From a checkpoint of a small image super-resolution model.
Model: 1.05M parameters, arch convnext.
Data: trained on regions of photos with short descriptions (Visual Genome), 203450 training examples, 5.8 epochs.
Rows from block 5, named by matrix and row number. Rows with one number belong to one neuron. Each number is 128 + 24 x the weight over its row's rms, rounded and kept within 0 to 255. All counts start at 0. After the name is the row's rms in percent of the matrix's.
# fc1: MLP up (model.blocks.5.mlp.fc1.weight, 384x96), inputs 48-95
# fc2: MLP down (model.blocks.5.mlp.fc2.weight, 96x384, transposed), outputs 48-95
fc1.331 099 [121 139 126 147 135 145 159 107 121 123 116 116 121 167 150 134 121  80 120 144 124 124 168 139 134 128 150 156 108 119 123 131  88 146 129 120 131  91 122 116 133 129 162 138 124 102 139 115]
fc2.331 101 [154 100 167 116 142 118  94 101 152 137 128  87 145 128 126 114 152 113 140 115 104 100 136 125 144 114 146 130 124 108 174 120 166 121 173 138 153 124 144  98 140 131 143  84 123 119 132 110]
fc1.332 138 [ 87 186 118 112 117 123 139  96 143 128 110  96 130 107 181 141 159 115  78 136 139 134 193  88 121 113 146 150 108  87 138 152 110 125 128  96 137 112 110 126 112 133 146 122 124 112 157 131]
fc2.332 136 [ 85 147 122 134 111 140 131 137 163 142 126 140 151 124 122 130 121 120 120 139 112 151 127 144 159 161 128  90 118 138 139 119 165 143  97 128 123 125 116 127 183 127 154 231 157 119 107 168]
fc1.333 101 [141 133 134  91  98 149 116 100 100 183 116 135 138 131 133  91 125 118  78 127 170 142 138 158 112  93 137 168 171 140 109 121 131  98 132 135  88 124 136 139 161 134 159 108 157 109  97 165]
fc2.333 097 [204 110 158  88 119 144 170  93 128 149 123 125 127 120 153 112 125 115 138 142 101  99 136  80 105 124 154 119 107 154 138 156  77 115 108 113 129 119 100 162 122 166 144 113 159 130 126 116]
fc1.334 104 [114 144 146 119 131 141 129  60  85  89 148 156 142 142 125 132 136 116 101 107 159 128 199  98 112 157  67 135 136 120 125 132 100 162 125  99 139 136 165 133 133 127 128 111 141 161 134 114]
fc2.334 097 [182 139 156 149  90 138 114 144 145 138 119 145 147 130 116  90  89 119 166 125 154 126 182 104 142 127 106 116 104 103 125 153 169 129 158 139 114 102 148  60 101 142 106 113 110 110 132 106]
fc1.335 086 [ 99 105 109 138 109 156 134 112  74 188 118 136 126 156 138  96 124 128 108 121 194 121 131 121  95 169 124 147  96  87 140 104 119 165 125 145 123 125 130 113 148 185 139 138 145 143 162 132]
fc2.335 079 [124 129 122 114 148 114 132 114 175  98  78 114  95 132 114  97 159 172 184 162 109 122 138 149 127 121 145 129 124 126 127 145 131 137 136 134 136 115 144 139 145 104 138 146  90 118 119 140]
fc1.336 089 [ 99 126 132 118 109 119 145 137 124 153 131 110 176 112 147 150  90 143 145 130 153 127 142 146  94 114 136 131 150 134 116  99 188  59 109 133  90  74 137 122 132 144 117  96 156 148 125  98]
fc2.336 086 [134 115 115  63 162 114 114 124 129 172 108 157 155 105 132 158 147  96 102 102 165 154 165 102 100  79 124 122 136 137  95 106 108 125 125 144 127 116 130 139 132 140 124 133 144 164 125 140]
fc1.338 093 [160 142 133  92 126 105 130  93 128 115  78 117 132 149 122 156 137 137  90 130  72 136  81 138 141 159 135 137 117 160 156 114 107 135 156 111 153  86 108 164 139 137 113 182 111 174 158 138]
fc2.338 098 [111 131 128 143 136 144 135 105 139 143 116 109  78  86  75  84 149 152 134 118 141 122 150 137 147 130 157 109  88 140  79 126 155 142 126 144 131 121 117 162  79 123 127 142 121 170  94 134]
fc1.339 105 [138  93 159 119 151 113 126 131 120 126 128 147 108 142 135  72  94 114 122 129 136 157 129 164 114  89 122 150 166 146 136 169  93  91 116 130 140 159 117 175 149 112 118  97 153 106  98 131]
fc2.339 108 [175 128 170 121 155 109 130  91 123 175 133 132 136 109 147 134 113 138 105 130 138 122 132 107 126 124 133 120 152 119 115 132 218 176  72 131 133 126 133 134  90 144 111 133 111 171 135 111]
fc1.340 090 [112 120 120 103 166 148 114 135 120 104 153 139 133 123 114 108 152 138 104 123 142 146 138 158 142 123 116 143 141 123 117 132 153 110 124 143 166 128 186 158 153 130 136 168 101 124 132 123]
fc2.340 086 [160 112 109 126 148 116 157 151 129 113 109 145 106 136 110 148 127  81 151 148 128 105 142  94 164 140 124  74 123 185 114 125 132 136 156 188 109  97 190 134 123 171 147 108 127 126 149 135]
fc1.341 081 [115 146 131 125 158 125 137  82 115  93 118 119  96 172 104 126 103 156 182 117 191 110 134 158 134  47 145 142 141 120 151 106 148 116 125 112 140  95 119 120 104 172 136 151 122 132 128 121]
fc2.341 076 [109 114 146 124 156 146 123 112 100 147 131 105  81 163 130 111 155 114  92 153 122 154  92 155 134 114 122 148 122 135 116 107  38 121 104 117 111 144 102 189 125 117 109 173 121 117 132 147]
fc1.342 117 [115  99 119 126 126 125 130 144 129 106 109 197 149 109 105 131 122 148 141 109 153 163 123 139 148 122 130 166 164 152  99  94 119 110 130 163 173  97 106  83  89 143 109 131 145 121 181 119]
fc2.342 103 [120 149 135  95 134 143 127 123  63 135 146 138 118 108 150 106 135 153 127 154 119 101 109  95 146 129 149 105 133 134 168 142 110  76  93 129 146 132 161  85 131  88 102 136 151 116 107 152]
fc1.343 094 [140 104 125 139 130 105 147 111 135 112  76  93 138 149 145 133 145 139 136  80 140  79 130  99  80 152 151 112 112  99  92 116 100 136 107 180 105 179 107 144 120 110 153 137 151 176 114  95]
fc2.343 083 [148 119 118 104 103 125 101  92 124 133 168 130 162 118 141 134  98 130 140 129 110 111 111 110  90 100 178 130 132 130 131 111 135 105 114 143 100 129 133 130 141 158 149  92 126 151 134  81]
fc1.345 107 [125 105 146 138 145 123 128 125 110 138 110 131 143 152 139  88 115 150 115  85 159 105 105 124  92 127 123 100 121 117 134 122  89 164 163 133 115 128 117 127 153 143 119 174 149 173 132 101]
fc2.345 100 [ 92 112 110 110 125 105 114  93 112 155 105 150 133 157 147 147 115 127 102 126 128 171 135 117  94 117 133 169 125 161 110 126 192 121 144  95 140 140 150 131 130 150 124  56 139 148 134 119]
fc1.346 071 [132  50 152 127  88 143  87  80 129 156 136 148 123 126 147 142 163  97 157  99 157 112 120 141 130 135  83 123 118 123 155 121 120 105 183 109 129 112 130 126 146 129  96 113 141 131 130 147]
fc2.346 065 [174 107 139  82 134 170 153 142 150 120 128 130 148 128 116 105 154  97 104 149  97 143 173 149 137  99 126 141 141 150 122 138  99 143 155  81  85 120 138 138 130 122 131 144 176 134  97 150]
fc1.347 095 [128 127 182 156 140 138 144 100 103 114 106 143  99 102 120 127 133 120  91 117 115 103 147 118 128 179 173 118 128 142 170 162 120 147 136 124 143 126 110 132 137 153  80 177 173 146 122  90]
fc2.347 094 [124 166 107 143  94 135 138 106 130  85 147 139 120 114  99 105 131 165 112 127 143 130 156 124 146  98 152 137  88 136 129 125 147 133 146 138 104 154 150 130 116 133 103 125 146 121 118 160]
fc1.349 099 [132 129 124 147  99 139 108 214  94 110 139 114 116 123  95 118 112 162 121 128 111 129 133  76 127 188 138 152 110 125 156 129 114 143 142 155 181  99 110 123 106 114 136 175 129 145 125 118]
fc2.349 100 [176 120 114 165 145 145 148 103  80 178 120 135 126 137 129 127 110 140 134 113  83 124 110 119  78 111 138 140 103 152 150 122 148 126 155 112 141 129 121 101  82 120 142  88 160 109 117 132]
fc1.350 120 [ 93 166  81 134 137 107 137 133 143 109  79 128 134  99 132 182 149 153 166  98 174 101 134  80 135 152 111 131 151 114 162 124 148 182 139 116 105 136 116  98 156 156 142 127  94  88 146 128]
fc2.350 101 [ 98 110 112 108 128 128 111 174 169  85 130 144  97 135 133 104 136  76 108 148 126 150 126 159  81 136 102 175 110 121 112 161  74 129 158 123  93 143 141 105 119  91 151 133 126 126 101 101]
fc1.351 088 [ 97 163 100 117 142 124 158  94 142 154 112 131 126 158 170 127 136 135 147 102 150 144 119 107 122 127 132 114 130  95 105 143 147 140  81 105 129 132 156 147  62 139 172 103 159 125 134 113]
fc2.351 081 [127 132 136 106  91 111 121 141 156 138 145 133  92 106 125 109 107 123 149 150 114  85 153 100 144 133 119 146 118 111 107 132 109 113 103 149 148 137 137 129 128  68 146 140 116 104 114 100]
fc1.352 103 [129 124 130 124 141 135  96 156 115  97 125 139 150  85 142 160 139 136 146  98  97 150  62 123 101 137 101 105 129 113 142 122 147 168 109 174  89 131 144 116  97 129 163 132 158 119 116 117]
fc2.352 087 [129  74 148 130 140 154 140 115 110 127  96 135 144 180 140 149 125 109 124 132 120 137 116 123 150 149 161 150 128 147 125 133 157  62  98 137 122 163  95 110 130 131 134  81 144 124 147 121]
fc1.353 082 [168 127 106 159 122 122 142 108 156 148 101  73 126 112 120 131 101 113 145 122 108 135 132 129 151 132 156 126 105  92 130 148  86 115 157 135 161  94 107 163 117 133 111 138 106 122 195 157]
fc2.353 077 [138 131 107 176 124 136  84 171 178 122  99 111  93 123 101 116 109 118 121 124 178 136 138 139 157 110 103 104 147 111 127 117 185 131 115 134 122 108 119 151  89 125 125 138 136 145 111 153]
fc1.354 100 [ 86 142 112 138 186 122 132 153 128 133 126 127 107 146 134 119 127 128 144 105 168 133  94 100 139 124 113 103 135 145  88 100  91 144 101 105 185 103 119 152 139 141 129 128 129 108 172 123]
fc2.354 102 [ 87 111 149  96 150 125 121 161 147  77 133  93 126 137 152 129 140 125 135 145 108 126 164 114 158 146  93 157 141 106 107 133 131 107 115 120 126 114  80 118  98 176  96 157 103 117 136 163]
fc1.355 030 [ 76 116 138  90 112  92 127 118  86 123 157 142 131 103 153 135 120 117 163 102 149 125 160 145 142 123 115 115 104 126 111 135 176 128 147 149 108 100  94 126 144 196 120 128 147 133 136 113]
fc2.355 040 [130 135 128 119 156 154 140 114 120 124  70 152 129 135 132 127 163 117 137 151 133 156 139 131 105 151 165 117  94 149 112 152  78 116 170 129 150 112 136 134 177 131 118 129 148 136 149 132]
fc1.356 109 [129 118  83 146 123 196 117 132 166 141  88 123 140 139 110 118 150 144 124  92 123 108 115 134 157  84 189 130  89 130 103  61 114 135 143 122  94 130 125 150 142 123 146 111  84 126 174 164]
fc2.356 106 [144 141 132 175 130 144 126 175 136 139 177 144 114 139 154 148  90 106 128 114 136 144 167 101 133 110  92 147 161 149 131 100 118 125 123 116  84 140 114 120 123 135 131  95 139 129 136 133]
fc1.357 097 [ 84 154 168 129 143 127 130 140  70 142 116 144 110 151 125 122 126 146 122 131  97 114 125 111 124  98 139 144 147 119 135  99 157 102 128 136 114 151  69 111 103 165 139 119 145 155 172 127]
fc2.357 095 [125 175 117 161 144 149 110 130  86 163 119 144 141 111 164 153 174 118 105 119 110 130  85 139  91 112 115  77 131 154 115 120 109 130 176 107 117 120 150 129 136 116 108 140 103 115 154 141]
fc1.358 096 [124 128 142 132 107 128  86 122 114 146  84 123 125 123 144 142 125 120 161 128 108 126  74 123 123 162  86 146 141 119 109 118 148 126  99 114 132 172 129 169 106 138 141 135 136 167 148 141]
fc2.358 084 [102 127  83 143  97 143 137 114 118 158 172 120 135  58 129 109 115 148 108 126 111 122 125 122 118 120 134 129 107 137 115 120 107  92  96  98 116 158 133 162 122  99 132 131 161 145 122 116]
fc1.359 079 [166 163 118 131 138 142  97 134 183 123 119 148 125 127 139 149 137 188 141  92 130 133 106 111 140  98 139  92 144 145 157 124 134 151 146 186 108 146 139 116 117 127 155  99 120 156 102 177]
fc2.359 084 [118 145 108 155 116 114 116 154 123  97  77  74  98 127 123 117 134 100 135 126 156 131 151 156 123  84 121 134 123 116  94 154  85 137 108 124 124 114 120 119 136 131 117 126 151 144 152  85]
fc1.360 111 [ 99 172 163 138 107 143 125 151 139 129 136 143 104 146 122 121 134 158 157 132 101  61 121 136  76 161  86 107 148 175 153 123 130 130 107 172 161 122 130 142 131 128 132 137 112 125 129 131]
fc2.360 116 [114 126 120 140 133 155 109 129 115 132  89 106  93 137  99 100 144 142 142 156 110 155 142  76  87 129 105 113 107 133 119 169  97 118  83 151 121 162 105 127 129  81 173 114 126 108 133 133]
fc1.361 044 [131 154 144 126  67 152  91  95 165 145  93 109 118 103 149 134 163 169 114  98 126 180 125 110 134 120 113 170 131 141 106 141 110  90 165 103 103 117 128 109 121 154 105 127 130 150 131 133]
fc2.361 043 [144 129 140  96  98 158 166  97 124 130 101 134 112 137 108 135 161 103 123 194  81 143 108 124 127 139 146 128 108 143 158 141 134  99 129 134 141 111 118 136 152 172  97 130 161 126 173 135]
fc1.362 101 [ 57 117 154 117 168 163 112 137  99 124 120 114 112 151 118 128 146 106 106 127 104 101 138 129 102 120 157 134 155  94 120 167 116 179 108 100 154 113 124 144 166 117 153 123 118 151 124 127]
fc2.362 101 [121 145  95 152 192  96 138 148 138 106 133 124 107 143 119  83 147 137 153 100  86 100  93 121 116 149 135  92 115 152 110 173 128 138 135 159 140 116 133 141 140 155 135 159 101 118 135 143]
fc1.363 055 [ 90 188 116 124 108 120 145 125 148 160 141  88 131 113 145 125 129 107 130 128 148 111 132 112 145 115 127 106 107 116  96 123 114 139 176 107  92 101 119 133 188 136 144 121 105  86 135 177]
fc2.363 053 [136 137 120 163 157 147 120 140 129 104  89 136 120 107 111 148 161 139 116 152 175 115 128 170 128 150 123 110 118 130 129 134 129 104 160 132 146 147 118 111 165  96  90 180 150 145 136 138]
fc1.364 120 [ 45 141 153 167  97 141 128 179 129 117 128 127 111 138 131 152 115  90 111 134 118 132 122 125 132  87  93 150 153 142 130 107  78 171 160 130 135 135 133 135 136 121 134 150 127  98 153 126]
fc2.364 099 [157 110 119 143 145 137 130 115  86  97 104 166 112 126 116 142 116 146 159 128 116  98 179 130 115 143 108 168 132 173 129 166 173 142 157 160 144 160 106 111 145 133 143 107 146 124 124 147]
fc1.365 094 [124 107 136 142 133 153 134 114 114 120 123 135  95 124 157 170 154 110 155 121  55 122 169 104 131 105 127 115 137 180 151 148 103 139  55 164 146 109 113 156 147 122 118 123 168 161 104 133]
fc2.365 099 [ 95 145 112 148  74 128 127 127 124 128 136 131 115  80 108 121 138 183 117 110 116  97 159 141 109 155 137  80 141 152 120 141 161 123 107 110 121 123 170 144 113 155 149 100 123 109 139 171]