config = dict(
    isotropic=False,
    norm='layernorm',
    lr=0.012,
    epochs=5.8,
    lr_schedule='cosine_restarts',
)
Rows from block 3 of a small image super-resolution model, named by matrix and row number. Rows with one number belong to one neuron. Each number is 500 + 40 x the weight over its row's rms, rounded and kept within 0 to 999. All counts start at 0. Numbers have three digits each. After the name is the row's rms in percent of the matrix's.
After each neuron's rows are labels from the 100 images, of 14976, where the neuron reaches its highest value: "colour at peak" is the nearest of a few named colours to the mean colour under the peak. Only what is clearly more common there than usual is listed. The data: regions of photos with short descriptions (Visual Genome). In brackets: how many of the 100, against the usual share in percent.
# fc1: MLP up (model.blocks.3.mlp.fc1.weight, 384x96), inputs 0-95
# fc2: MLP down (model.blocks.3.mlp.fc2.weight, 96x384, transposed), outputs 0-95

fc1.191 081:546456464486464433428477495475546505494501480501491440447446494505567509511400470511510470463564564487562534534498586445567434498537540471535485483509539449552433532544529418503510473523470483495518459513473483527551449511556534513506522450430521559484521415520549524494517488455493525547
fc2.191 096:457471510542495486564552501479499638488453501503476518545450583547510537453500497465495491482521482497509491512501514505475422513449442491517472507474469502582500495516512546478520501455502502493526534497554406513525403512532558505448595459451472568459475498486519479446544551477469470591
colour at peak: white (35 vs 11.5)

fc1.102 096:576437584528505517449481504565479491449446566529490474436535503523544525538518563504502521473516493497507503459438461420464508483471552439500459501476516548430474530519543552478458566522525492500521558530519467444398530482490513483515480517469566454510508415514561508440496504523451580489
fc2.102 107:559502502517516495554500444498472536566535500589534533503486531448534532476456524463498481497477498484533541494462472423488475495543424568485509502484408539524530478427484423572464481557503564486538444504459578541419525549500504497473501487512564500465562507583486560476490494542438471506
colour at peak: black (97 vs 30.4)

fc1.39 085:498574601463509511493519468436447454443432466433549452535465510575510433484540495464495487510505468512590500549484497498567451548464500494485488567472457484552483504491548460446516489520508528529545486443473510470528579499546575528473523519448543524451447466452462468531531469546450509482
fc2.39 090:523478516458548566527480522488412451473490510429528555580488442487535482510433483443490488513492534417479494550489507512484454534483447470472489406445572483529537498517494509528461453506512461436531506463454462532496559561432473488450534460458448495426526535467525502492460514459551427454
colour at peak: black (77 vs 30.4)

fc1.235 120:493502512572504460479538560496410445477487501527495469465556594531536460485485460575537536541486469484456470509501435439439536514505576543529475492510522497549510575403483524490524506537565550433384469473441547525532457472486485475515508498508461508546489499508467526470513529554477538473
fc2.235 108:427502518528500483468430483497485494451480391490517471507482506463460489508450486570487567503581545520494499517513497452532462516477502536501514543450485488536509518504527620484532478555406501475519503508504387623583471531486521495563544502469456456474491491468523488512465537534524523484
colour at peak: black (89 vs 30.4)

fc1.382 114:535531516495435541508508480471562530441562545514553523496493441490428481476479564550501513499499544473548513543517473509486479506523429504477467572491487505549452459482444491505496565442546491556463447532437465515473450533462506497461530426494535527378507562508514521619463531503450507515
fc2.382 106:626553468517473488497413427487557525498436527536478448497587506449506538457564479481424452506541505503481493431533480514586477451488487513539532457455517467473494538516493494539538525502423510463465468509547496535477457469514468499453516567518529526437538461501532475525440502432494512450
colour at peak: black (96 vs 30.4)

fc1.341 063:495437488524488461512444505424434453499501469513476449493573491432520449531486424522534492530436521509512527511501505502444501539566507536438488523543540508505510522511535505467535457517526560447591458442533522507497599571493467407552581516485504586545516486460458484461494490510470520463
fc2.341 060:537445581490550552434583510496484485421444506545493529570501474561466552484463469575489565469449533443489460448492406565493534434429472515501528472516484485573545501502491518594486536487447526553536491491502518528531484486488455512521543514535558561504521511511532495529476476464528489511
colour at peak: black (62 vs 30.4)

fc1.284 103:452535542479484519500456475448497521473515525495542515526505487491481432530462532516468517566524517470514499559499531503456544443468563557491493535481494477478448516565485524463555481469451520456422414501426477460496457568488499533531476497450546478535481465488480520546570513522680508486
fc2.284 092:510600436469514446489524521503536479565457546451450494462482574479445570596530511533455444524542525512486517438481490487552500550570430462503484461464505538438502502581476588501429517450475476468450501516503413519502552479472466486547505506494500475517553505491530509524504522554528513465
colour at peak: white (29 vs 11.5)

fc1.265 105:551457472511442498468501453482503544438571559517575495520482492481476531460500512492469526507588536476457535558423403543580531481531511439451474537493440495495464549520457472503528495491437511479443511582501453528487517517497489546565547478501537498516463488583531528547492433504428457492
fc2.265 090:561451487509530481505493472551443575465421490545413542519526547458533495402587538479482483504551450554447517491434544482512465473472540503497477489505523507514534503516458497523506494549558528512501484481556612520485520553489465477512534546587530593434517509527513529487521491539455500461
colour at peak: black (86 vs 30.4)

fc1.50 077:454468564521422516429539493476507500496523436512534479540451432516488479519451539513504493529575545567485506493475419458466491516462576536470462532535516520484514512508439465486520474486566514451519537598550497543446473511517411539542504514451476452529469530490394514482544536497504577491
fc2.50 081:472492562501563507430537589526554413496506434470505551423559515436518493508563494500505507490508478441507489510513518423510499564511533483542460477559507439451516508536569477528530524499429519483493488435530497611473466525502466488542502485454517457506456555438470485473534512447543459452
colour at peak: white (34 vs 11.5)

fc1.172 107:533390501535531495385433482474459513496560481545479516484526486501444477539457507593544601541488529579456424481508518414482477534534546559549539494488536467512515521522448482505526489477521478465544506468558534510511531540499496494540493477479475522442535539475482503415541444478486479490
fc2.172 100:504445608522521598495508496522460513487501515441490557540489440476472549569474449515492429439528498441517475495555515518484510518439391462484482501475524544443492522527543497471475497525455499492504453500525551530519491607454507470487422520464563509524477539437444523442545506469480504540
colour at peak: black (62 vs 30.4)

fc1.231 102:528440420493531527492495567494432445566511534543464453508503542493497519472457505532444479497463508425456473453483444566502511501541468510400512478496529556489507419498411545521435493506490551573528536468498537508460531475499530502520503538461546515562564587480554472535492532508535538448
fc2.231 082:552453437535482485483528554501429530519506474414517467570445566497483570445482507546478482511469554482508526545518548600461557508496596462440525483484460491502514534548490525492478482537476504436482456521466508486467470544492522517551504461475427450472558486538515606514518440510490462455
colour at peak: white (65 vs 11.5)

fc1.196 102:485496522510530541418488546474499504478542512469524454467470526523454469444484493481517433462514468527474485494453404494523580485494578517505448555466494526492533475528527586516482500522484523446587467623469484501462499528502506560439492521476528457554556472551595454456500463543450509510
fc2.196 105:562490512568539558508494545543453555518461503496429529537491578465464507458491546472492532492491522485529456434494503500445522477514413528508522491487433478483541497457438562560454478469506540569481496407492529544533528535487516514558575596496485531409538442473489502504441526529478530487
colour at peak: black (69 vs 30.4)

fc1.221 097:506491514461484436518544421551547523506540493534470492506511497552567437464492449525416562473526529591502450548435510490484540530559500494440423503478452456487438495468569533505509480469540446543526496459458506546470453505471470579521530452518507551496466486510514450527518549455580485560
fc2.221 099:530496488441475488541502500517495466527489445472503610500470512546533489507535464527536423446641485487494494468527471466512518468480511507536495521521564563491566590482496393452537449566465510506505547521492479468562487542498521513480494573519516493446532544540472502581502561492540483518
colour at peak: black (60 vs 30.4)

fc1.146 093:445520446488475491552521520458551525493444474445423454489510575577549566548427560485465503453532494548517517551509438488482512495498485504417501511513500524587613467540485471479451520513525486487543505498447472438490564457515511472528540498538489466469401504485514493550556519466484480459
fc2.146 087:477539458480531496487438561502465506456502378505586447518533487449553435527529453474495504442429495523505488494486558526495433480453566458535465536420498481547490556533593496496471543529536460457549472511524478467474500491520540494465450496537416491515478502495436501539559532436503524484
colour at peak: white (73 vs 11.5)

fc1.246 066:500493532461516539429471511519481531552537498448537473561423527431519516456472464485532425553524536528407534509524509522482485495571463502451531534487558516509483457509467436499493441517484493485520503585562524542475557517492517580510458509472517463495456493478422477441451512455522578596
fc2.246 063:488471493441587526459524577512512490547473464519506475420556486565477575504455513471548516557515457495574486543589499480453489569553545523562467465557499546445470516440476485474536476518474491479474502466532494505513469477513467499457474420458516452539463557441554550455502495455488453554
colour at peak: black (70 vs 30.4)

fc1.189 054:509503552535491546556478460523548463547546507498503483475546460560540499493548485538506513420553470521523458526404529447490574550411488485463507545524508554462540469557437533478497477518469526508562521479492418464453538474542409572462510500491497451453498497449535563468484509494443458536
fc2.189 049:472472505549516506490519477540500520537475503512502545461453506467531506483493523579488446422474490472521510526400486449504544465598511485516538448514519488459437514513447418498494550535515499551579504506490495515429526519505469514579505520448503473488534601505448562483507425611446521503
colour at peak: black (85 vs 30.4)

fc1.262 088:461487480545479493562492456539456524574507529482515447533534483447483561468527440458549544545478492412524558448548462449522502493515467493434452478486542498516437482494528467591425510502462535485551522502508490520525479551507542496499547554521444543533529477499512505500396451410478489580
fc2.262 081:429498449528489518498536538521504474532584531493459514541543517530581578476477510589481526514464485441495465457560530449504528490513578526521477486506527540543470612532451458564550524460529566527518519498479496463556510489545496455506493557500507513546457532533461508589467505508547451575
colour at peak: black (62 vs 30.4)

fc1.346 105:499505466524535506500459523476537440512509517558543484504492541517481437495481634504501542466528437501512504454594479552509524402499536460443570567489528473465538496506471618526558502483437550422551488500451511537466508461510511481450445484501506540512446483524459511500461481496470449501
fc2.346 115:498485412512427451456534490425546473477486459442490462462496524497494493434482463461478520490506470567498474496559487443480490560533554487454524488536462525507505505506591519549445510543477505500542453524473429606479482516549531492578502483491530501589532430514477493532426438479496560458
colour at peak: black (75 vs 30.4)

fc1.383 093:494514484490473415452543490517533531495554552547558474487512527493548452532504493537490472498516463454396436493488468498449508455536543482413473530517448473469529536524532559472516422500512606550530554464537540461498516479499465521461500497449538480478490529507582523502551503473419490604
fc2.383 091:451450438539491504470543475430544515605484500487513466510599537479540502526491567572489502429537497514513550501532460539434522474485452450564548471501568538494484463490534530557455537505492519491500516543471555447488467473473429509488536535472412446460473501520533539510515483580483539551
colour at peak: black (65 vs 30.4)

fc1.32 115:538504497455582511536485484429554528471468543472497503464517478540575474472541446510399536438525462501532482500542503548473471386517524484528451543495552484484495402502472505516495526499539472502595542535440483477512459526502518422509453496486521546537490549437547565546505479518540460538
fc2.32 139:422479559479514611526528495487516485470508496530444431502507422458543520569454502570474490441448518520552520467573444534426500515510483423539518424492502482430520509473572492470520469468449532476551461525504528527490459557464534465519493520503552535497527440494531547470437529509468530459
colour at peak: white (42 vs 11.5)

fc1.233 096:448514577570416529528434478509550539499471562552447510476523534522457580442490453476462460514484489524532564474497504441482463532583541522512356502491507489540476448472524528515486516494511550511551548495487480534473461496518512502518568498426426495448474522418479521493520493489498489498
fc2.233 079:515467462552469527524526532533483482460540553467527464588520520540602513542483470512501505536562522449454496493485482484492521488443447497537468447549480516514481511409518514391464453526471523467536402533516544520501428446487466553510453484447477542484486486567485594547454477481515481481
colour at peak: black (82 vs 30.4)

fc1.335 113:533452465464431490517518531492522512495540559510509499481466415509508485441502516490475489451561529528508466471435461487499487469535473528522520525511432466529530575558527433559512479514535543499539571574516503468467435543475518562509502382375457523575508477546518484489553474499528482520
fc2.335 117:491540440485452566491429513506444517484465568486494457514545464563504494513504413530502538516502505418582500518447479522481424546455535492473477494476490473494537464563504463450488490517487567502491503529401443442479443457432491454520505483415519497522551556530447513505563530453492488557
colour at peak: black (89 vs 30.4)

fc1.114 099:510503499542520521541489508528506500474535529522443446469477527481498529504514546605480548473541547435532505466564452487437529547449531548456517576467479475479544546494497573537490475522436509510430515556474482460437477546488507434432437451513452496606477473485535529524492478485569498424
fc2.114 090:561518543491499463512485556451485542481447540488508439499476536497499513559452546523521496467484524483516561499555543493574473462553429584519447434498558528444466493532503551488572494554546533513557536515462519464463473512416496486496469383486550439443502473524482556527489551445513480481
colour at peak: black (65 vs 30.4)

fc1.95 089:556479496463491465549482404387534473537504540452542554485507486468549467498576407500499559446559525521533477456563498498466587542459495506521520533488492473437522468537538537464446513507482459526568485443451519433544523464479528515510543544552491450487491538452477487493501509480573513486
fc2.95 086:580482530416459547462489456515520419516462498527477564460512507537492467505506566554520444484500481536506499567512467514480540410538473561492485511453458537528508486612558474461465481468518452516515562544500461504519556421525558518477472479556473513519538590478503517504511526519586533487
colour at peak: black (61 vs 30.4)

fc1.248 103:479548411434559485544467526528539503554471479479514506528512530558608486548524443518506487522473545531548536497501497521431478493495458473540469487483428481468444411497495507539466488540497512513488406456595466536471491510447515430531511485520477470519522530422507517501541454503508604533
fc2.248 108:473488468467550567476524522528530508595507390589528458472466541495467534518559492470566502510513476476459511494582546517459539455540458517554457528486536470465470503508398495530569546476497466539548551566510522495466410549520452510492465506460570483495556479517472492477508483505511550503
colour at peak: white (89 vs 11.5)

fc1.174 108:522512555492507517450506512510466443534481478487453490469473641508590518450511409525460524475573525480424465539506429503507473551535451467515440489461473468513454497483535485558493467497524482470534542490518443577619480471482554511516542475480501527500512527425501485497467535496488506558
fc2.174 091:578467430462545605467551635528560421497463472498525487492501529528518538564469498553543505460543490512488559478589474470445491504479463488559472503527509547425473469555501490529508486516481536549542527532468496488552537465511447506534446450457489486518498498453536507489553488560489508519
colour at peak: black (60 vs 30.4)

fc1.84 079:542537433488534453437514468474477505485501556493492480511481506441568477500529463457490467512450456478502550507560504605468430502553434524575518495519442601531558465511574517499482487525513510481524488475519550513430505548491510479541500482502516542453526544514470444510562402530498462415
fc2.84 068:580489492516480488638468501484491480518495551515528473438521501562486462536534507488497531506508501456488517447548471556520493455458518505489495555531586429444516431514527567509496452511589505578421521548555566499524478486458525477484469505473573561506511515520514475500566512432525530470
colour at peak: white (39 vs 11.5)

fc1.250 073:533488474557552471500477482424497458412414483472494470427490461518539520503445554553510445514558531432482498525540463474480569509495537542506564482506529511502470506482543507524476501475530400477560511499494463496505599512445424509490478449489549481580498506456519497563508485563569537464
fc2.250 071:537545536457540559446484505460451521463501489553527435501467463509517504506396521632447570511425483550532543526459484520484530467465460514482542521460518565530545480549472519551432472531498509507441494471475521543542502484461497511460507481411496508491484498491510594543503433518513566514
colour at peak: black (75 vs 30.4)

fc1.42 115:482525467412489506559520431450532398529472474471512462536491581600575460565562469494538453532463504511517521506524475467496517491469467477482425496496538479498538514528498519506477550408520548575467510547517507551468556582483543454451474513492458522504421505471478491476502523462510550494
fc2.42 155:551560474430516523545411517495473510466511475510543543544540472431518500460467504536498504532477482417453513467497485459536486484512494492501439485574525555545483469424512502546496490533515609465475487508526531585443596531380528460478454503533461506528448513485466558493478514500469480494
colour at peak: black (85 vs 30.4)